Weights of a small image classifier.
Model: norm layernorm, activation gelu.
Training: soap at rate 0.0018, 18900 steps, batches of 128.
Rows from block 6 of a small image classifier, named by matrix and row number. Rows with one number belong to one neuron. Each number is 200 + 20 x the weight over its row's rms, rounded and kept within 0 to 999. All counts start at 0.
Before each neuron's rows are labels from the 100 images, of 14976, where the neuron reaches its highest value: "responds to" is what is common among them; "patch colour" is the nearest of a few named colours to the mean colour under the peak. Only what is clearly more common there than usual is listed. The data: photos of arthropod specimens (BIOSCAN-5M). In brackets: how many of the 100.
# fc1: MLP up (model.blocks.6.mlp.fc1.weight, 768x192), inputs 0-191
# fc2: MLP down (model.blocks.6.mlp.fc2.weight, 192x768, transposed), outputs 0-191

responds to: order Hemiptera (32)
patch colour: grey (60)
fc1.91,216,172,185,197,225,201,233,206,229,184,192,171,183,243,197,196,194,219,194,236,205,191,213,239,182,199,266,186,188,215,186,193,207,214,228,218,236,196,188,181,205,204,225,235,211,223,218,240,176,183,167,184,157,196,197,180,198,199,195,202,184,163,199,176,223,188,194,206,201,209,215,217,212,187,147,161,216,207,201,220,211,183,225,175,175,195,206,213,222,206,192,201,193,196,162,195,210,244,218,204,220,170,171,208,193,218,211,207,214,177,238,198,180,194,209,211,183,179,192,216,187,205,196,195,197,179,193,195,215,203,203,203,237,223,233,187,193,185,209,191,214,223,196,222,194,203,225,192,185,211,226,169,241,199,181,209,199,182,192,183,202,208,198,212,177,188,174,143,161,184,211,222,211,201,176,190,167,209,184,225,218,183,179,215,202,184,183,189,220,189,200,243
fc2.91,188,201,199,222,196,222,196,202,172,181,243,207,212,204,233,203,222,189,214,177,207,208,228,157,213,215,225,195,203,222,206,192,220,168,202,193,181,221,178,190,195,230,164,200,168,169,179,157,204,192,179,212,191,191,214,191,187,199,195,212,206,228,197,198,171,226,202,201,175,172,180,221,193,238,215,196,196,245,215,178,176,194,188,247,218,190,210,181,187,152,247,231,197,213,191,245,196,178,174,196,178,213,181,200,201,193,188,201,204,181,189,200,177,223,220,202,228,207,201,218,252,216,198,211,188,187,187,204,195,207,209,193,165,235,208,197,202,239,172,214,190,201,216,168,206,196,212,221,199,192,219,213,189,213,233,188,216,229,211,205,178,220,200,211,215,226,215,212,227,233,210,220,159,218,199,203,215,194,208,205,145,212,211,202,170,239,228,216,225,207,202,194

responds to: order Coleoptera (68)
patch colour: brown (77)
fc1.274,193,211,161,214,211,232,237,156,162,196,198,225,178,175,202,166,215,203,196,198,181,206,201,185,202,196,196,199,204,226,194,215,193,183,200,180,184,203,198,210,188,223,221,180,188,207,254,167,214,196,169,234,222,204,187,178,187,219,212,208,227,218,194,154,208,191,199,237,219,186,223,179,198,205,231,216,208,188,181,192,186,202,208,186,204,188,199,201,182,233,157,197,204,266,241,210,198,211,222,155,177,184,214,188,206,193,253,173,204,207,214,202,195,229,227,204,163,191,212,190,175,200,180,195,224,219,199,206,219,238,186,231,203,222,206,221,174,228,189,196,204,174,221,191,201,215,211,175,211,196,203,217,199,180,203,197,205,231,186,188,210,201,207,224,188,179,186,198,173,204,195,230,232,191,182,182,171,203,201,234,228,236,202,219,202,173,172,196,227,187,196,186
fc2.274,158,205,178,166,213,196,194,214,206,171,207,201,176,197,215,223,219,200,174,215,193,186,222,216,197,203,214,200,205,214,204,135,225,203,176,203,223,199,216,211,214,172,206,178,230,201,216,206,196,189,206,179,197,228,202,255,232,212,219,186,174,218,197,201,212,186,226,213,197,203,160,199,209,176,179,219,208,185,195,233,193,226,187,208,207,187,176,185,177,199,209,209,204,202,180,196,209,174,191,176,225,187,205,198,207,215,192,190,225,197,209,226,183,188,208,200,247,214,195,247,174,209,206,195,237,169,203,176,190,215,171,197,243,233,191,151,224,194,195,230,158,223,208,181,204,203,224,251,196,185,214,148,197,199,180,207,201,207,201,232,184,174,202,188,189,180,209,204,146,185,213,173,182,178,211,207,221,206,185,186,188,194,222,195,180,197,238,207,171,197,197,197

responds to: order Hemiptera (41)
patch colour: grey (49); brown (33)
fc1.565,209,201,162,171,221,232,205,189,196,207,207,220,230,190,185,211,226,185,171,220,229,255,226,211,240,206,200,211,176,190,179,189,218,203,179,244,198,214,213,222,208,195,192,198,160,216,191,202,247,199,192,174,197,190,181,193,214,228,197,206,193,192,165,184,207,204,203,199,186,218,193,184,186,216,213,200,210,181,201,208,173,241,214,201,204,175,224,198,173,191,195,260,214,216,194,203,228,212,180,220,189,202,186,179,195,204,175,223,227,213,228,209,186,192,248,189,189,172,211,189,188,170,189,172,202,216,211,186,195,187,137,192,195,178,173,180,225,207,198,200,215,180,194,205,190,184,191,192,197,183,187,195,205,188,217,194,179,203,170,173,204,253,197,203,191,212,204,182,217,171,190,173,206,219,190,211,181,163,176,185,217,188,212,190,208,249,238,178,165,187,189,228
fc2.565,200,205,189,201,194,159,212,221,200,199,202,172,175,212,178,190,184,200,222,185,254,188,201,212,229,194,192,198,191,241,222,206,185,183,217,190,177,211,179,184,217,199,188,181,214,181,179,209,166,211,200,239,225,193,249,187,207,206,208,189,256,174,220,196,196,180,212,185,206,184,204,201,230,196,222,207,187,192,221,219,206,202,199,180,164,212,227,207,204,165,179,202,205,201,203,253,209,195,214,224,216,170,213,229,208,167,182,198,195,201,209,252,194,205,198,195,196,202,190,182,215,221,204,232,196,179,175,205,213,235,218,176,188,208,207,226,169,209,224,189,185,195,177,200,187,220,188,229,222,227,217,183,215,183,246,227,167,188,196,205,193,143,196,172,205,170,187,212,165,212,192,259,183,210,211,188,180,187,220,201,179,182,185,222,218,171,191,190,185,192,193,198

responds to: order Coleoptera (61)
patch colour: grey (32)
fc1.18,161,233,198,172,209,227,219,167,157,207,205,242,214,176,196,208,204,203,211,208,192,186,227,254,222,196,202,218,204,182,176,192,211,157,215,172,169,208,216,213,205,223,176,190,182,165,195,210,211,209,200,201,195,210,245,191,196,198,195,215,169,179,184,177,234,169,191,249,190,223,191,183,200,206,207,241,171,188,157,173,173,225,200,171,179,218,236,184,201,235,215,182,200,207,224,189,207,208,213,210,192,206,190,196,175,177,178,224,210,207,223,218,190,177,229,193,227,228,193,210,190,200,202,200,193,184,189,213,210,180,190,226,205,162,205,189,201,232,194,227,198,229,188,208,234,191,182,182,188,202,209,180,202,205,182,209,187,208,182,216,183,196,253,202,221,156,215,232,206,174,182,191,189,230,187,184,226,187,199,182,214,203,191,222,201,198,162,194,202,203,213,180
fc2.18,202,219,212,206,217,167,187,214,226,184,226,182,218,178,233,174,207,196,181,178,197,218,203,187,188,181,233,165,178,195,177,198,204,164,215,226,198,188,224,180,196,211,215,203,186,225,208,226,227,204,198,198,211,208,204,222,198,211,231,220,255,206,199,187,228,202,185,225,205,199,178,210,209,141,187,218,166,238,173,208,185,208,162,185,195,159,219,209,212,194,179,231,195,197,234,201,224,205,166,219,179,179,172,192,195,189,197,194,178,203,201,158,198,185,232,207,164,180,188,216,206,205,209,190,213,185,200,166,211,211,218,197,217,216,198,208,224,176,208,204,210,215,193,215,216,170,190,189,204,187,220,202,187,177,200,182,199,184,195,201,148,204,189,193,204,219,199,219,180,197,202,206,171,260,197,230,210,213,195,212,165,197,247,195,190,220,191,262,180,201,185,218

responds to: order Hemiptera (36)
patch colour: grey (58)
fc1.325,206,186,177,225,194,191,241,209,168,248,167,185,189,199,236,212,193,214,232,201,207,190,210,233,179,214,240,177,178,208,212,211,226,210,190,220,193,242,212,159,207,205,185,205,186,238,166,217,214,210,208,209,206,186,184,199,179,227,175,201,185,192,191,227,210,191,196,215,178,195,196,212,179,215,199,187,226,194,227,191,218,211,226,213,227,225,244,209,203,234,195,196,167,213,190,193,199,173,187,215,237,172,212,233,238,207,194,194,193,224,215,209,182,168,176,189,190,217,170,172,212,177,199,213,218,215,169,204,213,210,176,206,154,212,217,209,200,200,196,182,190,203,166,194,197,165,217,171,202,192,216,203,231,214,143,216,185,195,183,212,216,198,212,230,217,206,172,192,178,199,234,191,219,194,165,209,193,247,201,228,165,214,218,213,215,213,187,201,190,207,203,197
fc2.325,192,199,199,176,215,204,207,164,220,202,217,216,213,183,176,194,199,217,205,195,145,193,220,215,211,136,202,200,197,182,230,196,189,207,206,193,222,194,191,187,192,201,245,232,184,222,187,193,201,226,212,247,217,165,191,212,238,161,207,220,193,169,216,192,154,203,203,182,216,235,212,207,191,222,217,199,207,179,167,210,185,194,202,178,185,173,196,229,187,169,166,202,205,169,188,211,193,223,193,194,190,199,221,200,178,180,182,235,217,242,210,214,194,229,248,205,175,155,174,226,199,229,211,185,176,213,198,194,200,189,200,210,211,205,198,197,208,231,205,221,193,212,208,192,216,191,177,217,177,217,198,237,193,194,218,216,210,193,204,211,154,185,203,201,185,201,235,210,206,240,207,182,180,225,206,220,210,155,194,190,206,180,207,200,191,191,221,219,235,211,183,162

responds to: order Hemiptera (46); order Lepidoptera (27)
patch colour: grey (38)
fc1.341,233,206,224,240,218,195,205,183,201,212,200,201,187,250,216,212,148,192,195,198,196,189,194,206,193,158,228,182,158,214,166,208,209,209,204,218,203,177,158,180,226,230,192,183,207,215,231,201,206,221,205,233,205,211,183,199,218,174,216,203,221,223,183,191,206,169,197,208,178,204,234,211,160,208,213,229,198,168,170,206,215,225,217,204,219,209,207,198,171,182,178,187,203,213,232,184,196,166,203,209,199,215,202,192,232,221,219,188,223,188,207,200,233,183,221,176,206,228,197,196,176,193,227,195,230,188,176,239,214,168,200,215,217,232,193,202,195,212,194,205,209,223,200,191,189,153,160,133,194,206,234,208,174,204,201,214,191,215,189,218,217,212,202,200,218,203,238,244,171,202,172,197,213,193,192,188,188,188,182,207,209,185,190,184,210,198,172,183,214,201,172,198
fc2.341,188,187,198,189,193,181,188,170,212,180,193,184,203,196,213,222,248,209,164,209,190,224,228,220,197,190,212,187,178,180,198,207,219,183,187,194,197,210,215,236,169,175,219,217,200,220,200,209,220,216,220,196,226,206,230,205,213,212,197,210,193,178,208,179,217,227,230,187,208,196,199,162,219,201,167,223,220,208,231,204,221,208,243,197,187,154,233,215,206,207,216,212,202,173,176,153,204,230,162,231,215,209,181,212,178,228,168,213,174,224,208,218,202,193,221,198,201,144,206,209,200,204,182,236,187,196,209,183,203,160,212,211,169,175,199,212,182,209,185,181,171,196,189,191,208,259,229,222,194,201,208,188,196,202,169,204,186,214,220,224,227,222,202,218,193,190,176,252,189,238,212,154,186,215,206,206,203,204,191,215,195,201,217,229,198,231,222,212,210,190,203,185

responds to: order Lepidoptera (28)
patch colour: grey (36)
fc1.11,204,206,195,193,181,168,205,208,185,231,240,192,161,178,221,234,173,199,217,209,222,201,199,187,190,177,227,206,190,214,219,155,193,183,211,180,204,213,212,181,215,262,205,196,192,173,247,158,211,182,218,196,208,234,219,175,192,220,193,211,187,232,171,205,183,204,187,193,159,203,191,176,215,209,211,161,171,173,190,197,215,225,215,230,225,188,196,180,204,170,198,203,206,195,205,240,200,188,208,191,193,182,197,181,209,241,168,232,195,187,180,227,176,208,178,210,195,247,204,191,182,206,227,214,219,195,213,216,197,210,205,201,236,181,195,203,180,238,176,216,196,217,213,183,183,200,212,209,216,186,156,174,216,210,164,199,204,190,198,217,227,215,187,232,219,199,235,192,218,181,191,193,179,216,171,174,217,229,195,197,195,190,225,196,204,227,169,190,212,216,194,179
fc2.11,184,205,200,230,225,244,157,245,199,210,232,215,220,200,215,155,195,227,193,210,174,167,185,204,176,194,188,212,198,217,208,206,183,222,228,201,215,204,195,213,187,216,195,197,204,200,164,181,202,225,192,218,205,180,185,208,184,165,186,204,227,178,178,224,217,177,200,224,215,234,196,225,207,197,201,229,201,206,231,232,213,204,188,216,190,214,190,189,190,179,229,178,211,198,209,209,157,199,205,220,194,235,196,233,182,158,226,200,203,225,220,185,277,192,171,212,222,205,210,173,209,190,225,171,193,181,196,185,175,191,198,163,193,217,196,196,210,200,193,209,198,173,177,188,230,207,214,195,179,224,200,197,191,208,194,169,213,213,208,204,224,233,203,172,180,225,190,205,229,207,179,204,188,179,209,223,226,227,191,152,175,214,197,179,196,158,216,217,203,207,214,224

responds to: order Lepidoptera (27)
patch colour: grey (32)
fc1.213,235,193,194,156,211,203,210,199,207,218,247,221,174,213,181,200,181,212,181,186,197,199,196,227,195,200,213,184,189,217,227,173,178,190,231,198,185,182,169,175,205,209,203,198,194,203,234,157,240,210,225,208,189,200,202,201,192,224,198,165,199,207,177,194,204,197,179,208,201,216,214,199,154,208,161,199,184,210,225,198,200,192,182,216,212,225,176,197,187,193,172,164,177,187,194,247,186,179,229,220,207,186,217,215,187,207,224,216,204,198,245,190,200,194,235,210,199,162,168,136,168,196,201,194,218,216,212,209,216,158,200,185,209,189,200,198,158,203,211,183,210,180,190,233,173,170,178,191,189,218,180,209,178,199,219,225,181,195,185,199,151,201,185,248,176,214,202,212,218,185,207,173,199,205,198,210,204,207,161,181,175,203,211,171,207,207,214,218,213,214,170,213
fc2.213,187,206,177,205,173,196,223,200,188,201,217,191,212,225,190,212,203,227,155,234,210,204,232,211,186,208,203,220,224,236,177,218,213,185,165,217,174,209,206,195,155,209,213,170,232,206,188,196,188,196,198,202,203,176,214,186,215,194,220,216,212,174,208,172,232,224,222,214,190,194,189,179,204,194,220,190,211,242,197,190,225,235,214,185,228,186,201,194,210,220,183,239,192,195,210,168,194,169,168,187,201,228,164,241,187,212,223,173,177,197,184,210,215,191,224,192,170,208,205,214,248,232,171,189,225,214,181,182,164,224,165,209,216,163,185,207,225,192,204,205,216,178,214,194,191,217,199,239,191,174,197,212,206,226,183,182,187,210,180,218,211,225,194,181,169,205,182,184,217,229,181,205,213,224,189,232,190,193,218,193,235,178,174,183,183,198,228,195,178,194,225,157