A small image classifier, trained from scratch: soap at rate 0.0018, 97500 training examples.
Rows from block 2 of a small image classifier, named by matrix and row number. Rows with one number belong to one neuron. Each number is 128 + 24 x the weight over its row's rms, rounded and kept within 0 to 255. All counts start at 0.
After each neuron's rows are labels from the 100 images, of 14976, where the neuron reaches its highest value: "responds to" is what is common among them. Only what is clearly more common there than usual is listed. The data: photos of arthropod specimens (BIOSCAN-5M).
# fc1: MLP up (model.blocks.2.mlp.fc1.weight, 192x48), inputs 0-47
# fc2: MLP down (model.blocks.2.mlp.fc2.weight, 48x192, transposed), outputs 0-47

fc1.92 [137  88 132 151  92 129 136 105 126  91 108 127 166 106  96 192 177 156 119 153 119 164 144 126 115 153 108 156 117 101 125 125 105 131 143 118 114 171 117 120  99 108 133 130 155  99 138 147]
fc2.92 [183 153 151 140 136 100  94 108 166 173  96 151 117 130 112 137  99 144 156 137 162 109 134 142 135 141 124 121 164 139 102  97 120 113  76 138 145  97 123 137 155 150 152 110  88 142 127 132]
responds to: order Coleoptera

fc1.183 [167 108 125 134  67 159 112 138 166 149 124 107 136 173 117  98 123 109 119 104  95 154 125 121 129 105 147 150  87 151 160 109 140 105 117 100 129 144 173 130 137  93 105 144 133 160 145 137]
fc2.183 [123 137 120  95  91 149 117  95 162 152 122 136 126 125 154 125 162 129 126 107 135 119 120  95 165 155 155 122 152 116 193 113 114 158 131  93 126 133 164 119  89 108  96 154  87 156 137 118]
responds to: order Hemiptera

fc1.15 [144 120 115 173 156  97 127 100 156 111 143 144 165 146 112 148 132 104 110 170 141  96 156 118 138 122 125  84  99 161  93 133  84 127  93 153 156  81 106 116 130 107 131 117 113 143 112 128]
fc2.15 [ 90 114 171 131 136 151  97 151 118 140 118  58 120 103 135 128 144 141  95  82 106 125 104 146 138 117 135 113 119 166 130 138 135 126 152 146 101 161 127 148 148 126  78 154 119 154  92 120]
responds to: order Hymenoptera

fc1.107 [107 114 139 101 181 109 136  85 114 165 141 109 124 110 107 119 155 139  97 133 158 148 161 131 100 142 147 146  99 107 120 158 113 157 165 150 131 135 164 129 142 127 121  84 126 148  90  88]
fc2.107 [135 145 107 167  92 161 168 143 135 121 137 119 142 127 144 148 165  92 144  87 126 106 153 141 161 127 144 108 175 122 142 121 150 146 102  99 136 126 101 120 152 113 140 171 148 162 165 160]
responds to: order Hymenoptera

fc1.142 [152 176 122 118 117  86 119  91 128 152 125 115  95 146 156 167 156 165 128 130 108 156 138 166 125  99 157  93 124 121 131 127 120 136  94 130 134 137 113  87  99 161 138 110 139  91  87 136]
fc2.142 [111 106 141 104  94 135 153 108 104 128 113 143 149 113 127  78  88 112 130 146 139 161  94  84 155 145 136 108 152 117 118  97 124 109 106 127  95 117 176 125 121  67 124 105 115 142 154 142]
responds to: order Hemiptera; order Lepidoptera

fc1.162 [125 169 136 155 119 118 175  85 103 143 137 105 114 146 162 146 146 132 109 137 122 134 187 151 119 114 135 134 174 149 152 155 149 160 120 142 181 105 118 114 123 133 138 101 150 167 133 145]
fc2.162 [121 116 126 115 158 157  98  73 124 130 145 166 141 138 151 109 118 114 145 112 117 182  76  89 184 114 146  95 143 150 115 110  93 139 126 136 132 121 119 159 127 100 141 131 131  98 111 136]
responds to: order Hymenoptera

fc1.70 [134  90 123 183 113 165 142 168 144 153  94 143 134 110 125 124 142 111 128 175 111 121 106 131  61 114 119 141 127 132 141 167 115 105 163 127  89 108 121 131 158 126 115 160 147 135 145 148]
fc2.70 [180 107 126  88 134 112 114 115  87 157 146 148 118 124 152 117 111 144 130 112 185 101 122 128 163 115 125 107 101 102 149 123 145 127 107  99 103 127 122 145 123 121 127 141 125 153  83  62]
responds to: order Hemiptera

fc1.74 [144 130 104 142  74 154 139 142 136 103 137 116 111 116 168  80 163 133 139 111 139 139 149 119 135 126 100 101 147 131 133  84  93 191 146 107 100 170 119  98 127 116 152 109 128 107 131 116]
fc2.74 [ 97 107 167 124 117 152 126  94 130 122  93 120 176 130  97 128 130 105  98 151 137 132 105 160 179 105 168 102 104 150  96 133 139 115 101 158 129 100 131 129 119 129 100 162 165 160 123 119]
responds to: order Coleoptera

fc1.96 [166  80 168 127 118 136  92 172 102  71 107 119 159 115 115 118 153 133 110 114 137 116 110 139 122 115 130 172 136 145 124 128 125 152 125  89 145 104 152 120 125  72 121 139 156 102 122 110]
fc2.96 [124 116 129  93  86 122  95  91 151 162 103 165 120 153 105  87 115 148 110 179 145 122 132 118 146 102 128 105 179 144 112 134 174 155 125 129 113  85 125 147 132 153 141 111 139 125 138 116]
responds to: order Lepidoptera

fc1.125 [129  90 111 170 112 131  98 168 148 119 156 129  97 143 109 142 157 169  88 109  81 129 132 121 117 117 124 110  88 144 156 131 133 109 113 122 128 152 125 107  98 156  99 128 161 170 147  95]
fc2.125 [133 123 136 125 154 149 126 137  95 109  83 118 158 132 139  99 125  88 144 120 146 154 147 123  98 134 154 126  93 154 100 138 117 185 102  88 102 117  93 101 168 130 124 154 150 138 140  87]
responds to: order Hymenoptera

fc1.163 [144 103 135 119 119 129 132 174 115  58 103 104 111 148 110 154 136 113 137 137 101 110 172 124  96 135 105 185 134 111 135 143 143 110 135 126 144 136 135 160 152 150  89 132  84 153 137 109]
fc2.163 [140 114  97 101 129  61 129 109 150 126 127 148 144 138 137 129 137 110 185  91 138 104 108 117  94 148 111 101 170 115  93 130 133 116 120 136 115 125 162 110 104  94 101 123 102 125  82 144]
responds to: order Hymenoptera

fc1.58 [ 85 154 121  91 106 156 147 103 134 101 120 112 147 142 132 144 128 139 129 136 165 109 143 125 169 144 151 126 126 130 118 117 118 188 136 128 172 151 103 161 171 100 141 165 111 112 172 115]
fc2.58 [136 121 137 181 103 106 112  99 124 125 151 138 131  93 163 133 151  75 136 168 126 104 135 122 113 135 132 153 124 160 127 101 174 120  99 184 142 105 140 104 101 125 105 154 135 143 137 161]
responds to: order Hymenoptera

fc1.37 [143 125 114 145 119 120 132 109 140 154  93 121 161 128 109 102 123 129 156  96 139 131 186  95 101 108 153 121 134 164 152 137 150 189 151 108 166 155 113 102 152 117 125 109 131 112  80 140]
fc2.37 [102 150 131 142 167 153 114 116  74 106 136 129 125 125 119 158 127  99 144 166 121 133 102 159 115 104 122 113  99 155 114  81 123  94 112 142 125 128 135 144 137 121 113 148 159 174 194 134]
responds to: order Hymenoptera

fc1.24 [129 151 202 155  86 134 108 112 150 110 100 134 142 130 116 138 131 127 121 148  78 128 139 153 126 139 156 102  87 148 137 163 166 142 108 110 152 130 119 115 121  98 132 160  84 138 150 120]
fc2.24 [152 142  75 137 106 130 177 107 150 164 126  88 118 114 138 136 131  94 140 101 170 117 155 115 144 118 117 144 163 101 140 102 112 139 121  96  89  97 114 133 168 143 128 126 154 169 144 130]
responds to: order Hymenoptera

fc1.155 [130 140 111  98 121 138 103 156 142 107 162 132 118  94 173 173 151 210 163 115 144 115 120 140 101 110 146 131 109 116 144 141 108 133 117 128 124 162  97 132 136 140 108 160 105  99 112 113]
fc2.155 [ 87 113 105 133 123 127 163 133  91 131 117 138 158 119  89 114  88  90 113  98 115 137 179 132 116 132 157 149 144 125 140 129 125 133 136 140  79 123 154 137 148 154  97 183 159 153 103 116]
responds to: order Hymenoptera

fc1.147 [151 105 105 126  84 139 150 123 115 120 129 117 127 117 102  77 136 167 142 141 146 174 111  90 160 129 138 144 109 140 108 136  67  97 114 105 159 103 149 155 164 144 130 148 126 120  99 144]
fc2.147 [161 152 132 173 126  94 131 127 106 130  94 112 118 118 149 118 118 119 145 143 114 111 126 130 104  84 127 107 136 140  90 165 133 161 119 140 132 137 172 124  50 154 149 158 119  95 138 143]
responds to: order Hemiptera

fc1.185 [151  92 130 197 137 186 134 135 135 144 127 135 115  91 112 110 103 125 162 144 120 117 121 118 126 167 117 106  98 122 104 131 112  69 139  86 124 127 117 139 155 110  98 130 130 120 134 160]
fc2.185 [148  94 119 149  98 102 106 138 107 131 151 123 140 161 172 125 128 155  81 116 119 161 119 119 165 149 157 118  96 108 143 149 135 133 145  91 115 124 132 136  78 121 173 153 178 135 121 112]
responds to: order Hemiptera

fc1.35 [144  99 129 138 148 134 101 158 181  96 110 170  73 102 132 137 113 115 141 147 105 127 139 113 110 164 123 111 123 105 178 102 115 178 112 105 131 138 116 131 161 104 132 136 149 152 129 102]
fc2.35 [134 146 141 136 119 177 135 158 128 169 139 105 157 155 153 129 143 111 131 134 170 124 100 140  87 114 117 130 154 137 133 147 137 109 150 112  78 147  79 134 107 187 107 105 116 122 131  95]
responds to: order Hymenoptera

fc1.57 [136 169 130  94 166 133 169  99  83 146 112 106 117 130 124 111 163 111 123 134 142 148 120 116 102 119 142 105 146 102  98 166 101 159 143 121 149 128 149 179 147 127 139 108 117 111  77  98]
fc2.57 [157 126 128 137 134 118 179 129 190 142 123 142 139 100 152 141 103 130 142 104 161  81 142 130 121 169 128 121  97 112 137 125 140 112 136  75 134 104 153 166 117 155  89 155 142 151 118 138]
responds to: order Hymenoptera

fc1.137 [111  80 124  92 143 103 159  74 136 122 125 127 137 109 159 133 151  97 177 119 137 127 161  92 145 126 144 123 149 108 117 137 169  98 121 144 113 124 120 131  73 141 136 169 102 124 100 130]
fc2.137 [148 164 134 156 110 130  87 168 121 168 111 136 134 132 150 115 132 143 138 138 143 164  90 157 105 152 159 149 112 179 140 111  94  95 161 111 121 107 122 128 131 101 121 110 123 130 155  74]
responds to: order Hemiptera

fc1.180 [136 158 144 121  99 112 127 149 127  74 122 159  99 104 154 126 151 143 165 109 107  84 131 159 168  97  92 116 148 125 121 121 158 101  99 120 160 111 102 139 127 139 142 156  96  95 153 142]
fc2.180 [129 134  87 114 127 119 187  91 139 140 104 104 106 123 123 136 164  85 122 114 154 101 141 123  92 134 166 145 102  94 139 117 117 144 109 103  87 102 156 139 138 122  93 151  92 154 140 117]
responds to: order Hymenoptera

fc1.169 [132  93 128 131  88 124  81 138 128 168 128 131 102 115 122 123 165 119 119 135 140  87 128 103  84 116 119 116  84  95 142 129  89  99 100 154 157  70 124 123 141 134  96 150 133 137 144 144]
fc2.169 [131 169 111 118 132  98 171 132 120  97 139 144 120 177 149 127 137 153 157 126 125 135 118 155 167  86 153 121 121 145 118 145 117 156 122  79 143 144 134 124 113 123 144 188 151 150  99  91]
responds to: order Hemiptera

fc1.128 [130 108 115 121  79  69 130 117 157 155  78 124 111 174 132 124 146 149 132 134 116 136 104 131  90 172 167 115 136 106 149 120 137 137 137 126 114 154 151 144 113 134 121 163 137 165 109 167]
fc2.128 [165 110 114 160 130 118 101 109 158 115 137 103 107 144 113 133  95 154 139 138 168 135 104 104  87 140 105 128 156 172 148 169 147 103 144 137 108 135 114 103 147 142  93  96 103 132  79 146]
responds to: order Hemiptera

fc1.25 [142 158 123 124 144 135 200 126  81 124  88 105  94 126 159 107 119 124 163 115 117 160 109 129 108 127 116 134 157 115 125 119 144 124 146 160 149 112 175 138 177 104 120 160 115 126 123 105]
fc2.25 [151 167 160 146 136 107 114 126 163 158 138 132  87 161 149 115 111 126 137 161 131 122 117  87 131 154 167 106 109  97 118 115 108 155 127  90 116 181 142 128 109 125  75 121 134 159 138 141]
responds to: order Hymenoptera

fc1.39 [127 165 167 145 161 110 130 140 156 118  79  80 129  84 134 148 161 133  91 102 172 140 137 161 129  80 129 153 130 139 117  99 133 147 110 103 125 126 104 154 148 151 118 112 143 144 133 143]
fc2.39 [113  90 130 141 129 149 126 132 136 169 102  96 142 121 134 105 116 150  96 122 124 121 111 125 165 149 120 157 113 188 158 105 106 105 157 151 150 140 153 137 119 116 139 201 141  95 104 119]
responds to: order Hemiptera

fc1.108 [107 118 115 143 131 133 148  79  88 108 142 134 100 130  82 112 155 122 137 123 152 118 152 111 116 118 162 121 145  87 102 146 112 178 136 138 148 129 132 144  82 157 128 125 154  96  81 163]
fc2.108 [135 121 129 143 116 121 119 126  98 155 139 106 118 117 130  87  97  84 115 114 106 120  71 119 104 101 114 120  94 143 128 121 122  94 100 111 107 109 158 141 162  76 120 126 104 141 121  66]
responds to: order Hymenoptera

fc1.23 [151  99 106 156 116 147 129  84 137 160 104 127 149 173 111 130  93  92 168 132 125 126 120 127 116 112 134 145 103 139 120 155 152  92 132  98 146 110 130 122 174  74 131 125 171 114 129  96]
fc2.23 [123 116 121 122  92  96 155 146 139 141  91 118 134 166 150 175 118 149 106 152  96  79 128 169 149 132 135 154  91 107 145 135  79 116 128 132 131 160 119 145 139 154 137 154 162 164 124 123]
responds to: order Diptera

fc1.109 [ 82 147 101  91 153 130 138 106  93 118 163 153 100 125 121 102 151 136 131 131 160 113 151 130 140  68 130 111 117  96 119 121 141  91 104 125 138  96 138 170 171 144 150 121 164 129 119 110]
fc2.109 [151 125 145 168 120 180 141 123 155 127 113 109 116 111 139 148 152 119 195 147 151 143 151 105 147 143 103 119 102 135 141 160 103 109 135 125 115  98 151  87 108 158 114 155 121 137 162 169]
responds to: order Hymenoptera

fc1.157 [109 132 142 137 175 139 148 145  91 147 109 126 102  98 122 135 123 139 107 118 126  99 119 147 105  90 140 151 120 138 118 158 193 106  90 125 157  99  83  96 134 130  76 128 148 121 109 127]
fc2.157 [152 130 122 136 106 161  91 121 157 120 143 148 158 147 123 122 166 130 112 135 159 142 137 133 129 169  80  84 110 122 140 151 146 132 102  89  94  85 131 147 162 111 160 129 109 103 153 161]
responds to: order Diptera

fc1.75 [145  93 113 129 127 122 144 111 113 140 139 125 111 101 116  59 147 137  97 120  86 139 135 128 124 117 107  77 135 142 133 124  60  67  98 103 121 130 128 136 140 128 105 109 132 142 143 102]
fc2.75 [ 94 131 129 104 104 141 152 112 137  96  98 127 140 149 132 129 130 121 130 124 140 111 104 156 193 116 122 124 112 113  91 112 142 195 122 146  75 151 141 135 101 122  91 125 136  90 100 110]
responds to: order Coleoptera

fc1.84 [127 148 119 145 121 145  90 133 140  68 147 121 174 139 105 115 131 136 120 154 133 108 146 109 174 134 154 151 117 141 121 134 103 121 121 118 147 130 105 196  80 113  99 155 112 153 129 157]
fc2.84 [137 132 122 142 149  89 124  95 140 114 119 114  81 151 144 109 135 103 128 123 107 157 111 128 102 142 149  79  86  93 105 128 132 112 156 102 133 142 132 105 125 134 141  66 161 117 107 179]
responds to: order Diptera

fc1.114 [138  85  84 123 117 151 164 153 107 116 138 108 136 154 144 142 130 129 154 119 150 139 113  99 149 103 130 121 194 141 122  89 112 132 109 142 117 121 120 122 115 164 122 118 189 142 133 178]
fc2.114 [123 162 142 161  87 131 164 100 156 155 110 118 138 115 125 122 145 100 128 137 117 111 170 155 113 146 156 134 109  81 141 103 174 157 122  98 116 110 112 122 153 105 136 138  91 173 130  96]
responds to: order Hymenoptera

fc1.13 [133 122 107 157 136 114  90 145 114 130 158  94 155 126 106 154 119 110 100 119  91 109  95 136 101 109 133  92 127 157 172  91 126 100 107 112 114 129 133 124 103 157 105 137 183 165 132 162]
fc2.13 [123 143  99 107 124 125 191 140 185 121 111 107  86 128 116 118 124 165 146 129 169 124 161 134 130 145 127 165  98 121 100 149 106 150 140  92 133 128 104 134 167  90 136 122 110  99 142 125]
responds to: order Hymenoptera

fc1.90 [136 155 129 111 130 111 186 117  72  91 123 154 119 142 132 123 162 112 140 125 104 108 165 130 164 134 100 116 142  94  78 143 109 114 131 128 142 109 172 112 155 125 111 100  94 120 147 118]
fc2.90 [124 123 143 124 137 140 126 145 133 113 118 116 104  79 142 158 178 115 148  85  93 104 121 149 112 114 125 168  80 132 163 139  70 135 166 123 139 143 118 167 133 127 126  94 137 165 128 126]
responds to: order Hymenoptera